A small image classifier, trained from scratch: 32-pixel images.
Rows from block 3, named by matrix and row number. Rows with one number belong to one attention dimension. Each number is 128 + 32 x the weight over its row's rms, rounded and kept within 0 to 255. All counts start at 0. Numbers have three digits each. After the name is the row's rms in percent of the matrix's.
# q: attention query, key and value (stacked) (model.blocks.3.attn.qkv.weight, 576x192, the q third), inputs 0-191
# k: attention query, key and value (stacked) (model.blocks.3.attn.qkv.weight, 576x192, the k third), inputs 0-191
q.72 110:174140140164089100131102212170152150171136056099092062135074167123120078152124066156109079106125095148121140103109070060082077132101158131104145143078178113152111145162112130187122148165116110144122071138104170105146144118140133136155076109159134068153113145130104132151110155117175084113127138119119143081142082117106152140142073081147148170080150136175186135130113177108144160087101194151159160108085166163117128143196102075146120119089140134149136137137172161132166113134189172101054082106137171077069155111149150137081092137119137123153142170118079130131085135141094158101
k.72 110:144145145089144087113078110112122175118134128161123138098131122108196073140124113201148108153110133160113157194123114101071093160093136113107113137138177157114112149138082142115108176166133149117135146142170102117141132134110111147081136087097145168111132092166158137178054119146088042148081118132180114175182131153144178144123140130132055125114104100067212133103108177176113176107089138174078212160159156156078141130156128153124091110126097126079137111164185122182114136072140155098099098163110144097087151159086141126109101100101165104124109134100100115087132044173096137168
q.73 100:126092209118152151137129102076154121112190124105162128130108116149116081189199180132116171143130066097147091145092104137134171115143102101130146133151107095138087176103110089114090180085097104110112139153174135094109101156115162138142085141159139126069106106105153126124165133129053157095148145138116142078150112193152140172171124128118048135177183108091097120170098111093115158114150096133181139042102155148127111128140095144127085095113123200111157111169136105188105087102131092119141150088150163132160122115168126148109141116131113215170152139176051172104059163091142113127
k.73 097:124134163121147104125150155138076152171126134188134097129132160119151115123167118080064097085147164080068101160085175136123123176104121130176065119159136075115096092141204067142094148123108092145120157149176141212093142125155155058059138076133071109123170109115089088137132121148137106075111153188179144104170132127135123118128142131176121129152105159133120126134107093077029088122125107057133152101159188121185141136060098128106117148133131121111161098099175151136163094122158113125151161126133108075067115120104156099139158089115155124181132101083126165107185115162111139107
q.74 101:151165133199083112103128170140105104127138121126118139187156142125160151172133160102094171119144124188129106129092137130169091158140170131144119162131120036051139130139100089140055104150186112147108162099097137088139192097125096134129112098106129175137107173167131153096157078122133142148125096115187120057131117067131132124196093108162150108119098166135087149157129070136119122142087145168154148147062115067079190107111142096090138109150190123210119131076121147108167089090095090103172062111117111140103147121055118214096136130146107103129141155122109113135161141123119135170
k.74 096:144092145104105075111145168116181117120104068149079118153172189135144151123164125125132125112123120188099072124145116118084078119133138166065133124080187135135121205087174167128102162188101152159185131054145162152146108091062166115147154130130146095132123091171100151071121133137070096169141107146088141150157132120134104114095165127157153087129134127173176168120121168114107096144139190147086077088140112130099030090091126185102106158129059157107137131154121130152130129136083092142078133095156127146128147126096100141187161116096067133073082104153184116148177143141153095127
q.75 095:182133161162160106160159129142138190139157136130155170187141117150126114079102107151107130084124177164136079090114114124118054121156140058147100116093156148149090110093122102156124122187116199144124118125098121134141083176093161132155158109175138132141057121104079093109165126125144136159132143089128109140159083152115139114118155126142112121142102078108133140151099123165169090169231127128132096144093168068064128149090188144100149087136054176111085158108096102182162115162131131175098172151101159128132095085065171078086121159118103107161090093077132120088141117072142132058
k.75 100:148114167109148085110129109146155216103124165060133144132096100180180117116113151137123108153097095203133099152122078142162093083140171110150091137119131167111144164203138103138125145128157083139093185134186099115127132155127130086134196148078119149126148133128166154138161109120113130203162146098090127124143132136120150154136123147114122097128201157135125125118106111078122131115166232119151125128176123084091088124138150178123164074102155163130103098155070158120145102126103164161164138099084072111131148083115040125070076074169142157161153205097105150153134096082121144173
q.76 099:102154158119125179138135149077117118100105134120135126067158140123102105122187146150153125081168176123166109127097074105146112141166097197105186131151129148129111171069143094141118122107119178138177086162112133106107066117107133178079118079122150172139130163082201134174148131118137150124152025162132144104120066090137148088095111052067101162095032095099140092138144133145155128095162094152117134107128110105119125085158168146096105155097083118051068138107156104117120133101077118147053121142182102118188117117158166105184135119118105143110174153144132114132138126173173125128
k.76 094:100148136156199164149141094125064164105151114112114119121113086122143190165161108106078113114151121154167149132078180181146143220133133167164081134098089106081122145128074097149134158114167124115117100147117133124169081118141104113126093114119190131096122123118092135140130118089134143165141156089118096143184133169143154087118178079115150054128123180097177173055141154126115127148117202117135126096099125240122149128162087147084139113127182195146139133127130166119147084169123097152136091128146122152102138085105200144185106119146153110103157119204116139204130142127106149170
q.77 091:118145136076117121121059128146155115180123127175134118228106153130113172147201185188126094119120117139108151144126172148138135132057121116143087142068133128136107085083127073081132143099094110104196057147154185080145102156116103090104167040173143152145141144114174142167135147121074135155130055181044154072131190117115116133174097140141134131110096157119101069117152086112124179105165115146124076121162117135132137104167093131165159106156104167126153108142171108080114098150134119087085133130112125102101167159146088163122164089145156120134139079133164167134105140141082147129
k.77 092:142116181128103108140135108150176135159126136126143087128071146146136197141077080138165151143116136196113147110146163147155129096138200117086110173175106078120162125116116077107144128130113135129095118173058141129093096124078149175123073081174076171164127151080130137159103135165179184119153191163107081135190095195135143120137119142057084156104117117157138076142116119118153126111083076077110095104076152167122088125080141139149077042117156136134097182093139095129143165123137138175131165133096181125114155088180107108181137165134179177148120120114132179138120072129137132144
q.78 099:121103156126166114123131128101095136112144098109158133126129144095144106114087121111116095087102131119160095146086171115109144107124112080161093125155137118090157057105131131085098153155186118132101148163172098141151165112130222155169069131134140120167163106090089123127125089171133215057171173143137138141096182127223155112128105148181128111129173109118141068199128062122101172082124093121131095131151159145066072137151127111098159142104071149128086128134146136089114115187122100103173132142090175148124192115082198122149146135128069087139163143075152139147172141142171096072
k.78 105:146163076179118192193099137185170071105201182161108172128147099085104131139145119105097107135099109118128082122172091130128116106095128149099117121220126111112182128171130098128207117076174157105149127121144145113081108138121114059180127144144111091128150094144135109081121163173137129152168112179100163160090223138100090205112204162122166101140081149098177125148134113101168145156159060099123172090125128119126121123107120111123100151103113125135125096168097137072104145106139106102138137147144125135151092089075120154081156133104140160123083121138170099143126135056139121186
q.79 101:147090078129102088110164116110146157162147122119167143149144172115138113169112116099118140146146144133099159073098137152165149063173114165130120042083143157154091121091085179064115126062095172163092173136091132189127131154179130159108179092060115137127144197140185097090134124130125114095086097118188162173133150116133164123128130065109118082130143114106092192121117149144141195095104156170083159111147122196173088148107145117158146105069153198100152188111085174154110112158172120100116133157124082119098147168078164122151151122099142118104154133126127148185107168113125164086
k.79 107:090121178096139160078118105074153119166165141139084072151110092178094172106148118170167102121145148132157152140085103135115155173192125124197120101115131152127146157099092147164195186093117108098133137140154095063123139096113151067132119149107132082138103102138099047028113114152140211120180125054133173125076067147092138127126160134126101091171149056087134092131117103078070140111104130124178127148110109087185152122177146113116103194138114159139103111101100077146153148120140125164139059115080153095131136152146138133136138139150149169095128117154160144163164136139167123103
q.80 106:144046115076127068106114161083125145107152198110160117122131125148102136058121113167122071133136140163119124096142132139149118192098139098175154149099088124131079129103181136078107129172127106122114194098108179150085131148163134126090161145099107106221167114208154161136149162105111160130159175120072155117124116153117133111137116113120083152145096123097127101126176166116138167096178086055159152086109161141121038116158079140134162129146116093146104146102099106142145146073154098116124125121128164081122165155120107138125165105122140094108100133134060088167142100196054117206
k.80 106:115157100091116149160176171083112119105154090093174135128132108154135098159180076087101168101123102188186112122174144138078091070139074107146101123136156147118144125091171092100161174105148125125186147178128142127157125128134170114118156140188100079172103163134138153129117140114050130167147094150093108136127128117137184110114098141173118180136160056131106127159125102155149143109127051133109097095127163121114206080114175166082141151163204077175132169134109105085117085115182126118137121134154134190112100081130172099143172178156162103112143166171120125164099091125095106047
q.81 100:132105098107146114100147137127151159151151158087147128120110081127081107165146134174144142118166100142079132096141126117163116143152121096135131089137149120127145154105134121151127180188151082222138151089128139110167155149183143147100152137118167103103169150124131108162129063124119189143163076160138150188187163105093187127116099154103178109146079106160144096192117061098152156166162136092037112140113128095100131106076158070179120087136151152142124130195201201149119108102093106107069127142126142144119183133121116115170077153160118121146066117220120123133120099138073074117
k.81 096:162042126086102063113096126108135129120160117096115120138136124127172164135118129112181149134149125144135218106153093185106085143134168110090208109134169141098114131151122129192092136117194123068150122138153149142112122134092079093119165150150145159118215150127143107119165146138147117144181095058107158105153101141155119135109098173139142099151172140149150132111108110113148120159176119070107133112125119138120175149154090169067116147082085151087076192073057140073147074162092172084126145116087139137140146157087137146142180233104144167162118092094152111115157118120157122117
q.82 109:146158084153130169171120115061078084131130166144164159050146101137080086157074158123101117123123130072167133144161133114165128117133103155162183153112137150064123137102141066162131136107165187121139119140149125132158118101128135108169134123136134103163145151075121173052084133109087209139138103142167127119108118134168091104095115135106109099059147090092149115150105140054138164145089155109151127156073138084088093123142152113099101145116105127126188120195090146197195111130094074092131116068155112119099149165083131136081119119070124140134080174111088146150051150151107152183
k.82 111:115128163143122094128128108198082069148062135147084132140130144139094130128165127085099162128132163139150092132149116128131177210099093102125069134125155100096129073116139155121141086100119122195098067134172176090149107156122145141103110193136152113117115096216142151151124093140124101110172090131187158116063118136146210076185199099071141192146150177143151146083137114094095115190145089141144145055182160095100124117184118185151101085140131110120140145120116157140153145138093165114100110127150145150127160114102100151097172145043126097129119102124142103128165178122097107125
q.83 098:134156131147151153140098130200107052107158154162157169109185156122146112157137125134142148086142104144115190109130159145099166142198077141185093164134113170112083106114141118134120114157115108127115112110164188178073092107040129145117105129119124122143089071142117168143224130081107128151114099135098096098115093120106171130135177170147131100144105131092091119132155175081111177091091123123118124147181167170086061094083149137072187077081164085129118135151077116149107128098106119161094115159149124147152046145110126088159128201190147151105133174123125118068118114124146144092
k.83 099:104166122127044163141145136116119079123137147150158155164153156212141157114170163152181099106069104107121118106118161170106121206119101187141130129095094097149120073100137110137150122118101123165143102167110089116079109123125128106115133187155075150196112134101069137176104145101115159125082156106074144131182101072133106079153098158074148143101112167128132163105157143125114100099144172149126097136125120132123112115149164107073191142158102061127076058137117115125146116148121105174109108171104088167149122071099146101116122139110084195197135185169100106086078113170071120080
q.84 101:121085107098088183154159084167103114204130163097143099179144133084126147143174132156142161066063177150089142152131189129125085124148151148134098162193154163156113082146154151169061165196169134181140104125151160135134160122161090137165141113141109120123064093128126140146146126077121109103118177141156141172124113217146097088063100179143142153098065071123149138100076115092124173215141103172103096143163116148062115078120072129170102124118107148121079159154159197136147097132180152152105126150122105129121078100116107106117108143117144124119129140125124110101134112152174090129
k.84 108:089124168108187139027084180127121105129096100071116145137149133108080163146153111104076124163114143165104151124164096120068194187076164156124215072175175131114161183133113127128146080129195107170197102122154097131098123114093099127118152105146082121169154162111110133130149152123114117208107161111138141148102134103143102138151094094079151081094144164133137161126152134141166148120119134100095161174140096128142081128094147121130166118087128149082156120117131101091138159131109161145161104123074128115156154127102137136098149093135093133124126162202079158147001082116135155127
q.85 099:122153134086100145118080099154075113102148089096069148124136109135037088127116156084107150114118132112159083090086104103075147172162142124112173138156158176147117117114103132094172138191160139173159139124166080157119146134106140127107103099058170129182081136176177147101150186116124101103119144124137147149108098125120117044168155181112099159127130104150169160052203200168113116094139096124136133142141137112129164176109125153125135139131134177086124101071131141141178101171153166189124155139154152159111147154190171131122137087142150134117097092161065189102161100094085125194
k.85 100:120102104184153133129119165112111198119068074127107123131170163125134143170081099113134196118156127081184134123151165086100128159148153140084162130091079165168086189144156150099108136131129121158108162168088130127134109082145137134057143148130124161101067113091128132170150128112122127115174186116156123166067138169119179125112135141158124142124169137150132160111130082114164138134118091112133004186166208124112170100176089144128096113142130095064118083128189158122153137141125078146163137172111079091116111139147100090134063124125171114134162103149129116179038154123155151107
q.86 100:082105153118142061098137092080141200145137142122171116163108130141125136138180088111147076110111174062121174142100096164127133136111064109183119039098161131148083145145077116130159191172143147164118182117132102170114104131159106089119108099208120114178124127130041142163132123098133169110163163103199116153107192091109176133187162103064201106133156091150135130122110141137106114138103114138113174119164097121198140117173134102152095075097150095115130113079179165079140094096111146183118139106145148130137119130138163169119152081154126096111120112077118116107103138121076139150
k.86 100:132127130148093069095119081129202135183144171118105127080115073163143156130182115131116134083130193062088170149134143138084101160097052102140093139101099170139095089171137112107159135096133146070132126094124133097103132081127175142100116111121140116140125136136183156138089109121106107188202162118124155193092151130139146105128119148195094170128161132098112100141182142170138158121176164135169112135151124116123041186117072116135130134111116170131100165108126160098108082130193103085138127106131121214143139161103099044119079152104137108112125192140117135183168083113177113152
q.87 096:074092158062133135116170133129101039054181144060123135189194134139091128111152114110108152170110134135212121084149165111163122162082124142111129166077107171161102149062191128139090134140116075075137109136094120109057126120143157118114130129166137112098141125133092132124132141147123140135151105127130156062086100125154176149135129117213096109077118094124144071110133159103109124130123112160094116159114113121127120197033152158166120098108155129168142141137150089140154124103114059084139161150136164166141161112095146172141143130104123162145129139061137150168107195118099126062
k.87 097:145074165093108185206191135128098051102130143158179098132144159189186052133154105143163149136116134124093103144125126128126093113131136105158065127174128132148159093100114105183126134115109103119101137072103151183113135130147093155101129150119102137100068191104134134083128099142158177129152158101107147131200099096104132082118187178122148129079111146069150054117145111096143157102117146113165130083151151095134079165070108101138127125094163102054089120132106127181150150208170135131095155122145142124181144074130128146129196100097146187162116152165154139133129098175163139128
q.88 095:118078203141143149147067150099105104131126112078176108150107168190141076100178095170127093173088124146111171106132136132101178142156103142103169129125096133126155125100150076152090163163094171134141155112129132147142108197144161114111130101105086089116184108084172160160116094124120100146152143137111123122171084099175145064165120154099091133132133118153097110153187103098131174140114103087120126082125192145149161141111194117110159108070121112148090116136179204115071121161128084176147127186121183123146096167178150138103052140122118063090159179104112111059168139169099109148
k.88 093:157083070101101123139116162170156155153136108133138078142175146133120146200161118142167121128121066147138154167129167171146197220099090137203150133144110110111151105152092159128117101171147137109110113119166172138109147192165127117093102128159128095121096105156093118160165067163119152192089102111083137134167137124092148139096104119186151132138132155118109142122126138110160122160149106143145128035144122178083163081127128122112138118158108166136097076150066127124080164029133094141100151175115087103083096146129136072159164149155114128166149107113147104160185089144181052168
q.89 107:146116141091143161116162143083089134105122106076142170073115105111101085158101143149107112146112136095174128089143215182111088131120092201114182167077118149124150139182051087148119137162142114144116128143117106148128166141118121146106143086160100108098116189084122084162157125124138110148113150125085089164199143080128177150127113173052137093131071131075131066161100155119135097099155091079184103106099098094083170131121137136165112160093167123159159116131060103144150098100090139119095090090093112106115158160066138192105169166183141118089145174112174148091120080124136118091
k.89 105:143063145130162100127110106163145095137129177109130109139137101064135126124128146180113128087084091131199145089051144103103108098136140069128107130193137152180129150055119077158078128091167123120148091118125088095174168145136122057148156176131079099125109104171115131250122122129128140090124102117195119126140062097178145124140128130107127129165126117145110149069125168125127068080153120085112099125140151112132135163117182133085160109136142094138078113167122102138131133151154128183119187208164100187136124126151125175127190141101126112066163113085134118162181126153106107158
q.90 102:065156122158118133140189127092150078126191097110115155137136089094135129168098183189094092091111112123105115144129125110146126201092078164133078140134139125168135128119103077139092056121132180113097138118108112149086193152194167100215128143180163142042117126135162141186028154146126113086128167105170156080114117111142112117111089155102106142045136052147071155083117134156114068105098154118147151115121129157158141150134119075130143094125126141119094151152063141117137132147108120192139149164096147166170103133135121124180111110118128087079121100111111095154126139089149142117
k.90 104:148065100132094119125143143168093136163160127161148088085144105123134138186093099174186124103204112150097092080085121101175151159170092104134122044129094107120216110157096177155154147159114124157151211119139169095110161172147048137121139152132114110079090179116177151143063105165083131185099155152126096123165139117131063175140112115132122105176117151054101132112114115160149118121136092190130117123110156136174089119123081148137143156131137092133098169149159124101183115127170137133180095125135074046136129121152086168123110093115150146134187098162141146100133159125148110106
q.91 108:151184088112105090110104127145148223117130152181110164139123155207170135168099138156134140184139185112119083096101142101154161106083087126141153199185069132111112093152145084168157115126129151173133137128131145153125084053134118191127166097162102104076149133082125140183147137103165087087146087117087108158134123132096103080138162106156120108142157131104154216144148148119196167115135143119129080132143115127166167070157147113177117156115129073147122133124147158107145138123171154071135149190164119136176112073102123163121151128097194105098145166116151146113226125139135099126
k.91 103:086157144114187112137172082088167103145155127122103142210162089162110139132181079133222088204136079127166162118136138129118120123124122089135175152140105155127160066140098116087082103179151161120127132162105096175136133152088101161153121115137165189152153083162128135113128171170089142132133101090119163132165153124123117106142151153139131146128143112136109166097176160138172186173087201075096127124090153142133103107079133121127155230142099124103121141192074119102105156146102154120107177092094093109150135090183116142151102151176172084088140148113141175187160116141104170082
q.92 098:114165141128076154104104170164103125168154143148156194125179119138164122131109134081138093090129115109142126143132127154118160176058138106054143131201150116083116148155132086112142110176120081127117169119141140161119102117087088073134090101154197117132115169171055095074148093126117206149083131154102120138173123090157080191151123136156121152109141135113097094181086095148158085177121155113128133115168175082118151146059044074101138095159146119140138132120076093099193130083127187110093119141179099129136117104177127071143083119133110130186159126153161104138120119121192122111
k.92 098:136093142121135121128110124094173129089149140073141100110093158074105132153119102117147115100147113135101139100133139144066132162150118155086130118117087142101103181140153123187103133132122155121080114113138145150122146117069150047171109146085151171116152125113100231108149124181206120081102148135119153152074173114134081134125121125154134175171141142188100121092210132173133121157150145136074145107122194101108152154167112177125136060129149097116129103149128151133054102130156122130107166116119117099194126150120099142163071162219089153181108179158162179049105128172077126105
q.93 097:142107061133057095161147152081069139110162097122064108083153110135165083089130167158092097105124131217102087092132102165143131113149106136105126098176110155108141112102157097104094093126080167136050189177121080153130157152084132072103089085173172119125125157182107119149102117172138141073107061116106120202126129070102130198097134161155149149113126119156124097114110078154096145140127154131079104124110125178159114113097108162097136086135138154121100154111102102106126086115152059129140097125156126157120096080172104149136180130146055086175136177144132109131098087151168098150
k.93 094:116077082108095206128081141116118082190123131178143111118123090131100130133148123124171167103128121150123122095074130108140141142180163180125125074140144161145176128184127125135188149108101154160086155116098116120131139104150127102168121097127153139152097089064179165118158182193136191145092138124141153145114140055172115185103111091193177113135106100211168084108189107151133161069120112134107070108113094084152163129166075148149163144120149128181131094085116091122156102160088204154115146147106115109109099168084127093119104111094145096113100127159127165175112172169071104103
q.94 108:087155161126171155148114158184165192154063161137096101147107093083100165145108126137161122158123084127105148098100096088128084106099053092167116130098134155156109132099121103137129138146163144135175177145104138093074100135113109128129153126138117118105098080180063193102148199149107113072133179132084138157130169088131140138117138067111127138138082149179148156172138209139076139118150142163113101143120105154063102118084081093155129146155120140074220141141085158101128202096123083081132140150153109149093148143146127088070096123124169141132107132188121214115094136119140092149
k.94 110:102109129093131103104186160088144145122132107079155136200111093133128168110066138068124115140134204111175128124099158127089091143127100113080161053145132177115135095109110093127183153122171230105152156149111101136141165201163072165131153063139112148156129154105134179141132124066119084163137117093151200138133112166124164120109137165151167134152095059130116130125117132141083150101114102097178106169089157116064081102088170156112146118141148095091149128112150136096181119163134189144133135166100189126112123096122077146088132138115111200110168142125139094137139134129067183160
q.95 105:118100166178162124091152150119091132151145133125127153133085143173140160183123105056172122096071122075153120140136071145184172161122122093160095122117080155083141137163075112093139179111073181111143150130110086179076147160135150102129139171171176088180163116181177120154131153115093112131152098153124093079162141120123127094172162126135091035091119125087185085141064113165144110133094184074151151117111148173081120186121117072132128126170146173111095102180146077110150131126187124101127135134097078158115132192159103107140080120092144151123120076169138108126118154091129159110
k.95 099:193124110171199134118176166152182129141142110064151170076103125119139130118103121100129102093160121141131140139128149138148164078163151038175130104140143127145089148152103108107135160135134098177052150065142140135159114087123143062110175160095138116174151102154065153160147111105117123135112121133101104051115113147073132137160103147093122107193159126156107142088166145113059117127158090213142095141128191132084098143137089076152085157182139095143087132130092126158140156139145172091152077148142111217078168098101122070138132106118148152154129143150155098110146137137202140155
q.96 110:106190109113155126157112135137138087113193088123150126116093040141158154094128131139099116114166083140108137101092112106063072166115063142166083098124137118137163084126150157128120087146073106131127120084136132231117179131130108092117105136096091166174091130141065138176147159102130169117123073120080151157177157119169108069135094173140160082165165132107143108128134144098138116135071125131087105136150141130094103121164095054100139193138115201182113150128136091182142120111089130101116136134168137117088049142124087124193146157187129063101158134122123163116148168149172113106
k.96 101:171201129105161146177159101118089128157115141112107111156135126141135125041145151078115141109052150122157119134111108108108163149067138137110135180153135150143130117181170124156099082105173106106146070152123100152121123094113142091149086091143092107061164127128166046163160094119173118157069166144132151089142082032134118157173128093102167141167127120104136157124202122185144110089122119118199076144158165235112139154136118164181123142129152110143111131100081067101099175126144118146163102145144138121068081164116159167155101148117116118117106152098094134143163163151119130158
q.97 094:114126115140169136144158155131119183104167192134180122116090158159126131118163115129106078155117135105134166149166195134092098170110157120127118104091145107112149203163076091106148116148177120093238119152147151175087184084145133141120144129175175113090200054141092089151116143163129082098129131157144144164115146103165116137140101099149110075143170078154141182110131081105151149116132109074147103149130189166112147090141153094156076124136116123133121147155060173119123148152135115143117147104216120075185131084099123107145196120133120133112141133217143100143137090187153092133
k.97 091:161116183105065173138125158134146102115159165055116178125109201095087079097051140045141084102120132165079170111151157084151141127176095135141163123113083087131135123203137099089146128131083096121187118148127208167112124180129156191116134113109109115138170106085121095121090095131138093178124149140149141100202104157188107159139109109088144131132080142140106115169104068170113161125142131144115092134162141146138119107190142178054099109146146163097115154106120124085078074127131162149097143160157140192099132108116103075145175084130170129111125142148130165155152135154133110104
q.98 099:107160200064138126086160098155082094106075130154203105108086117170146115118131117132092116149174122135120111096134088166137166139111084180120123168099163171134127164073074165140153078158096133130159130137136027140155121179169142139150114136103089126092114219158158120138079161162099120170117157176134126080132157152070129162079169085098138087153109123151085167138172074093104135142114091163098146155145091136104143131146120076093096150097123085105175112119130171102104168116093177072081179159086151119143083108100088169139180172109125122112160110165138123127088125155099115112
k.98 099:136191121144147153151108163123168132140120188137110194085083066095075158157095149069128105174129096130086112117091117121099129101094129144105082161159085134181160131108113160076130175117061157110092176111143177107155102105158135115128108182116172132139106121111163118081160033167099139138127184117150148103110102144104100104129141097149131162141094135148139157090161107131168117140097114212115100134116086128141204178178106135116193122149110068171094163147110104143098106168127159072170148115144104086121131108084168102155151188101199139129128121129081119101084153076105182142
q.99 102:196102127109074146101117148129174064145113082113115126132123079138161141098105083155163157202140029118115132188116129125118180144087114140116091108116150127122164127169049123100122114175103102145098152180132151150100154187134091113188107112101146179113077064127093076078180179105162076138121084186093190106092163136129131093108117136171141138152115129123116147102076149133164091146136128101141098094078130107093065150152092134095107117090116143101112059102177106112180111144116153148108137151135098128115090108163134120167130122146191104121177184131179110130090166152135097171
k.99 107:113087102063098102158105173187090170155052091121123105130104112115114066162115093156112115144096119150076106128161134184095135099159119181108149123100178108090108121157170106134093110168172109148122132106108074142135074164094063145161125133151124133126112155090110127170127118111171160201166113123119085133129083119122153110100158084075091180144133081150144123147175153115144133165140155162149127178115170152074155163119113176146117167112041130181114169193091133089118135104194143091165167109059163169075097140139079144151100108125114170157156136108113169099145165184105135163
q.100 105:096082111144197128140112082098155160135090100125087104150105074178096103081135146139112210148155151132092090069138117165168138126094154123063078162155106164196091151150103173191165190115095110127138167104065113145073149150109121126098134100069089084135136134143177100135108118090129161077138107200175109107138099088091165144139119080133096093107124152092103178093072149144069148175137112151164162084129168078126109108135106148175105162148124155186159137105161165112141137097121108129151091114152125099081172116190174124159153118131136116166161163145099137126130150094091070117
k.100 101:182143052098123133133064162051157102126095184091149083094048107133188119074112158139135161124110122182070121148204078152176129152049106111119143158093152120155124196119115148133174085118104117141124134074114117166145187133181090134106105149068146181131104115136119123150121145125157087096112044098099127167146135130148117174099105135178148168177168111130181147149120094100110090137103046146137155127128140120108135108182116144147143126103187126173148101204121150101117130089160139150103116128088137158120140140117143112119129127070104124111096088125114122161092127141081170081
q.101 105:168126157106088106119139089116089141080127104118129158155133150090121147061112047106149115109141102156092106151115204075118108104135172163073142157131144156107153136113131100127137130112121134075182160135132084154160071177090099068103106124048125102122143117133104143174202072129129169186188080134139111110151156097109127093139108161134180127148129103127086160168174096126180125105077131161114106087140131132180099113191144118105102111155092125096126122199126121143129140127175152157101114182160140142132076044132168108057147156130139080156127085154127160131135087047173092124
k.101 107:100096086128122148156138117181102117080131156161150132052118088147121149097112138119186077097089102103100152193100125061101178111194107121188182112121071141128107162122100160120158147118121069156068067125120101164099153144152155131126149120130188105143147134136069119143101076084111137139112163134145081095107135133130104156196175120129151121170143149128093121178138071138069171178107152093172136135155117108115094155124155101115048153093145076114126121152171161177151186153120097161142095105162137161178165154096133101089118178143143116160135196120097091154195079150117121165
q.102 103:119141113183142131123143117167124123132121084083137057103160100094122103125093164134064117076162061194074148160072142084143067090101101156171117171159096124172179145110099108139170137131103115118159107137060131162159178171118134167123138126123105105074142139124205107141104111105110136076149064132061121140167147113048110125139142108208099105167122118162199114135150150158100107131082154135113096189070151167167147111096122131135154112100174121176122145156104151157148173126141149126117135092131077128142127157153133084124141199095195136059111165144129138175094147112141140123
k.102 105:158142136152106091131090148119151238154132180129168125152091132081127113132184162108152101118115135154125180213132153161141177091113085144123114150160105136140142158133145123095100122071065148125151164132134104134088082094145125120130140174114109153100178097100126094137157170135081117105169142160123190093081153131181139149149134143165163116066120164077131146114061127166133057106147095153143146058144125190133101110107115139187148155145074122132118092146102104132155200117165164106111068150152187172171096148111138143138192148083074130158161107111110121155097135115177154196
q.103 102:164121120100084132095141147125136084097170144048143132086107087182105107154074109182164125148146106142106184142080138124091127117125111073112186112116171088103146113119075187134144135086068145200123126127128103121143178196117166147054130143089163141104120160116104122155119136151132060142157139167165140108128076173094126117084137077116125069128137053141147157108141150133161075182148135127135116110102121172107094130174113136137105170187150121114116192147165164132092136135121133134121084090149101043127130180184140169076114136172159088112119150076166128144127135157110138042
k.103 104:137175167146124169141134172135106090182144131075160107122129146144116177118117129109067122140095096133168152093122097131107139154122115143153076158142131142104121174111146078157181103124061158149100136105127137150145090080100149076149186179099138127138115135151082169179108131105184157135171173134136159128120104143120099157133128085107122184090172129135135083070116075143191111134160090128117075133109124209158122113117137148143150136107112108134033137167143139133162090160132177074080132162147174234103141109108158141109065101094077049122139085093137153145151116134066062133
q.104 106:122053157132174123162149110149109135090098090159122140166139106125111119145132116107153162127187124196103123130047114129109135184118108107131103147119079096099088097109075153135095161093135120098150165134117075034079155128159179150114116153122104145159119154097078123104086122147134100159135111116069176114221158152139156121094145160135151101171171114198155136157061061133091126148066146149077117157161171192156115131101130108061112165137134107184111098096141172094149089127143135082181168183130117159139146168120114108140131149148151141083120107087094104190153168106160145130
k.104 099:100131153198111130164133127101107194108142153185113162183109113162063090109136134114162158093095084165126117139079119106124135084130183194195178067128131171086078117151156116127129092129196151103157142106090103093140107149118075076101131130132121125161113136132103065121081123070172104136147162090109138154142139098151139147115088168111253127164117165127102104132165112092119157118068118169118128107067107148122170158147083080174123152130112125130166143107141143131193105190099137134161140098124136130078127085129153053131113057109106115138152158101150110125098167080125126118
q.105 103:154114132150139106113105152088167133113084124091115128150102173101083139086111124127139144147103151154145056116103073132166147149108105122126153174113178117160094176106151186156151146108183044141056035092177119203088138117119159124141125160133103140174107083087111117048141111209121157128135141173115161100178114101177186119126165178123136132107182085124099110110149156108086109157190107142087139128081106160083213118110183138180161113194164126104161100132208090110135121147124093140143140113085132126117144160109133168159117148128120142180138136103139120148114117116140115087
k.105 106:189142119159102137111114095126128099106089139122142084151126099055111166121014121124140113167196076098172111120124154105172144115105122144128128146117133110126164077121103106114175161105115152096051154152133094166135165136150068178158160068077125163130093108163100174093140146185124148170130104127083097177117107118163198149111112127147163125101146126124177137096147165032094109115160129170104144097152101145175118110124143153106093122162114138146131169148167161078136082087187195132148101100132119078101119122116147110119112117162067138172079095128053131113143191118121143170
q.106 100:098073127117139112104159120061103113120140102148120074151133212109103169145120119169114181207120115143209168075105114069157091173121079124124139151141181145130150113088200119135160099126119124128119137180106157084095160102112146106097126152104102128070180108116188119126178150129101105181141129105125155114153159078140126109094118169095117145155169104143178121117123112134124062078161098079046157131161139117118101130199115118150124102178105224146136170162138137093147122142181126125111152125125182111122105101128123136156171042105090125128111096118096146187139116147080171139
k.106 104:106094145138170143079105116110107112098152161154144150173173141108117136144097092149084103089123106184134163123122062164132118090146195138116109187114191100106085140148093149172096141208150085125128103076072131142099182110133140118152162118137075148125134117146079108096070069150136158144107174168046167149090180171097144094156070169133158150117128157111133159119176132164131148109167138057096065125095184140106155150188090098159145101151108146194132103150163095090147118159084126173185139120167104147119120146172132099151168123120111122156160169111124109064078123109162127130
q.107 105:110142142132126130109163177093175113115184150149189105136112158144161131137080138067135087135154141106090116110105103061128087145048146133128138160094180092164129136090174169091095113111143166083060125080141209144073132122115134171110123108094097139117105121149141121086163143122144123137158114190109136148088146145158120111098135130127072061127126145177158114134128183113117135156125204139080071101114107105163105142143135129056120128129091104150114098052100093071102152120168140138076090133179106125143210161155182087149153120116092147139050093083085120135147166129084096148
k.107 104:090143074175054193142184136122114197102146105111098164125160135122163174130139118112173157141114137167105130090169140126098156085110117085173160097115120113129139123151135103190125095202125117160142138087115165097097187136160084121106077151166130134098132138143127159110105183163151126139157082143053119158162103120067136140088113182096126092072105195083116153130166107112109123170205187110161148110121140167138079151135233105102169151191094160143077128095106150118108134133121098102109172119121103129130125140085142128164081140133068123151142134064082133136133146181136096133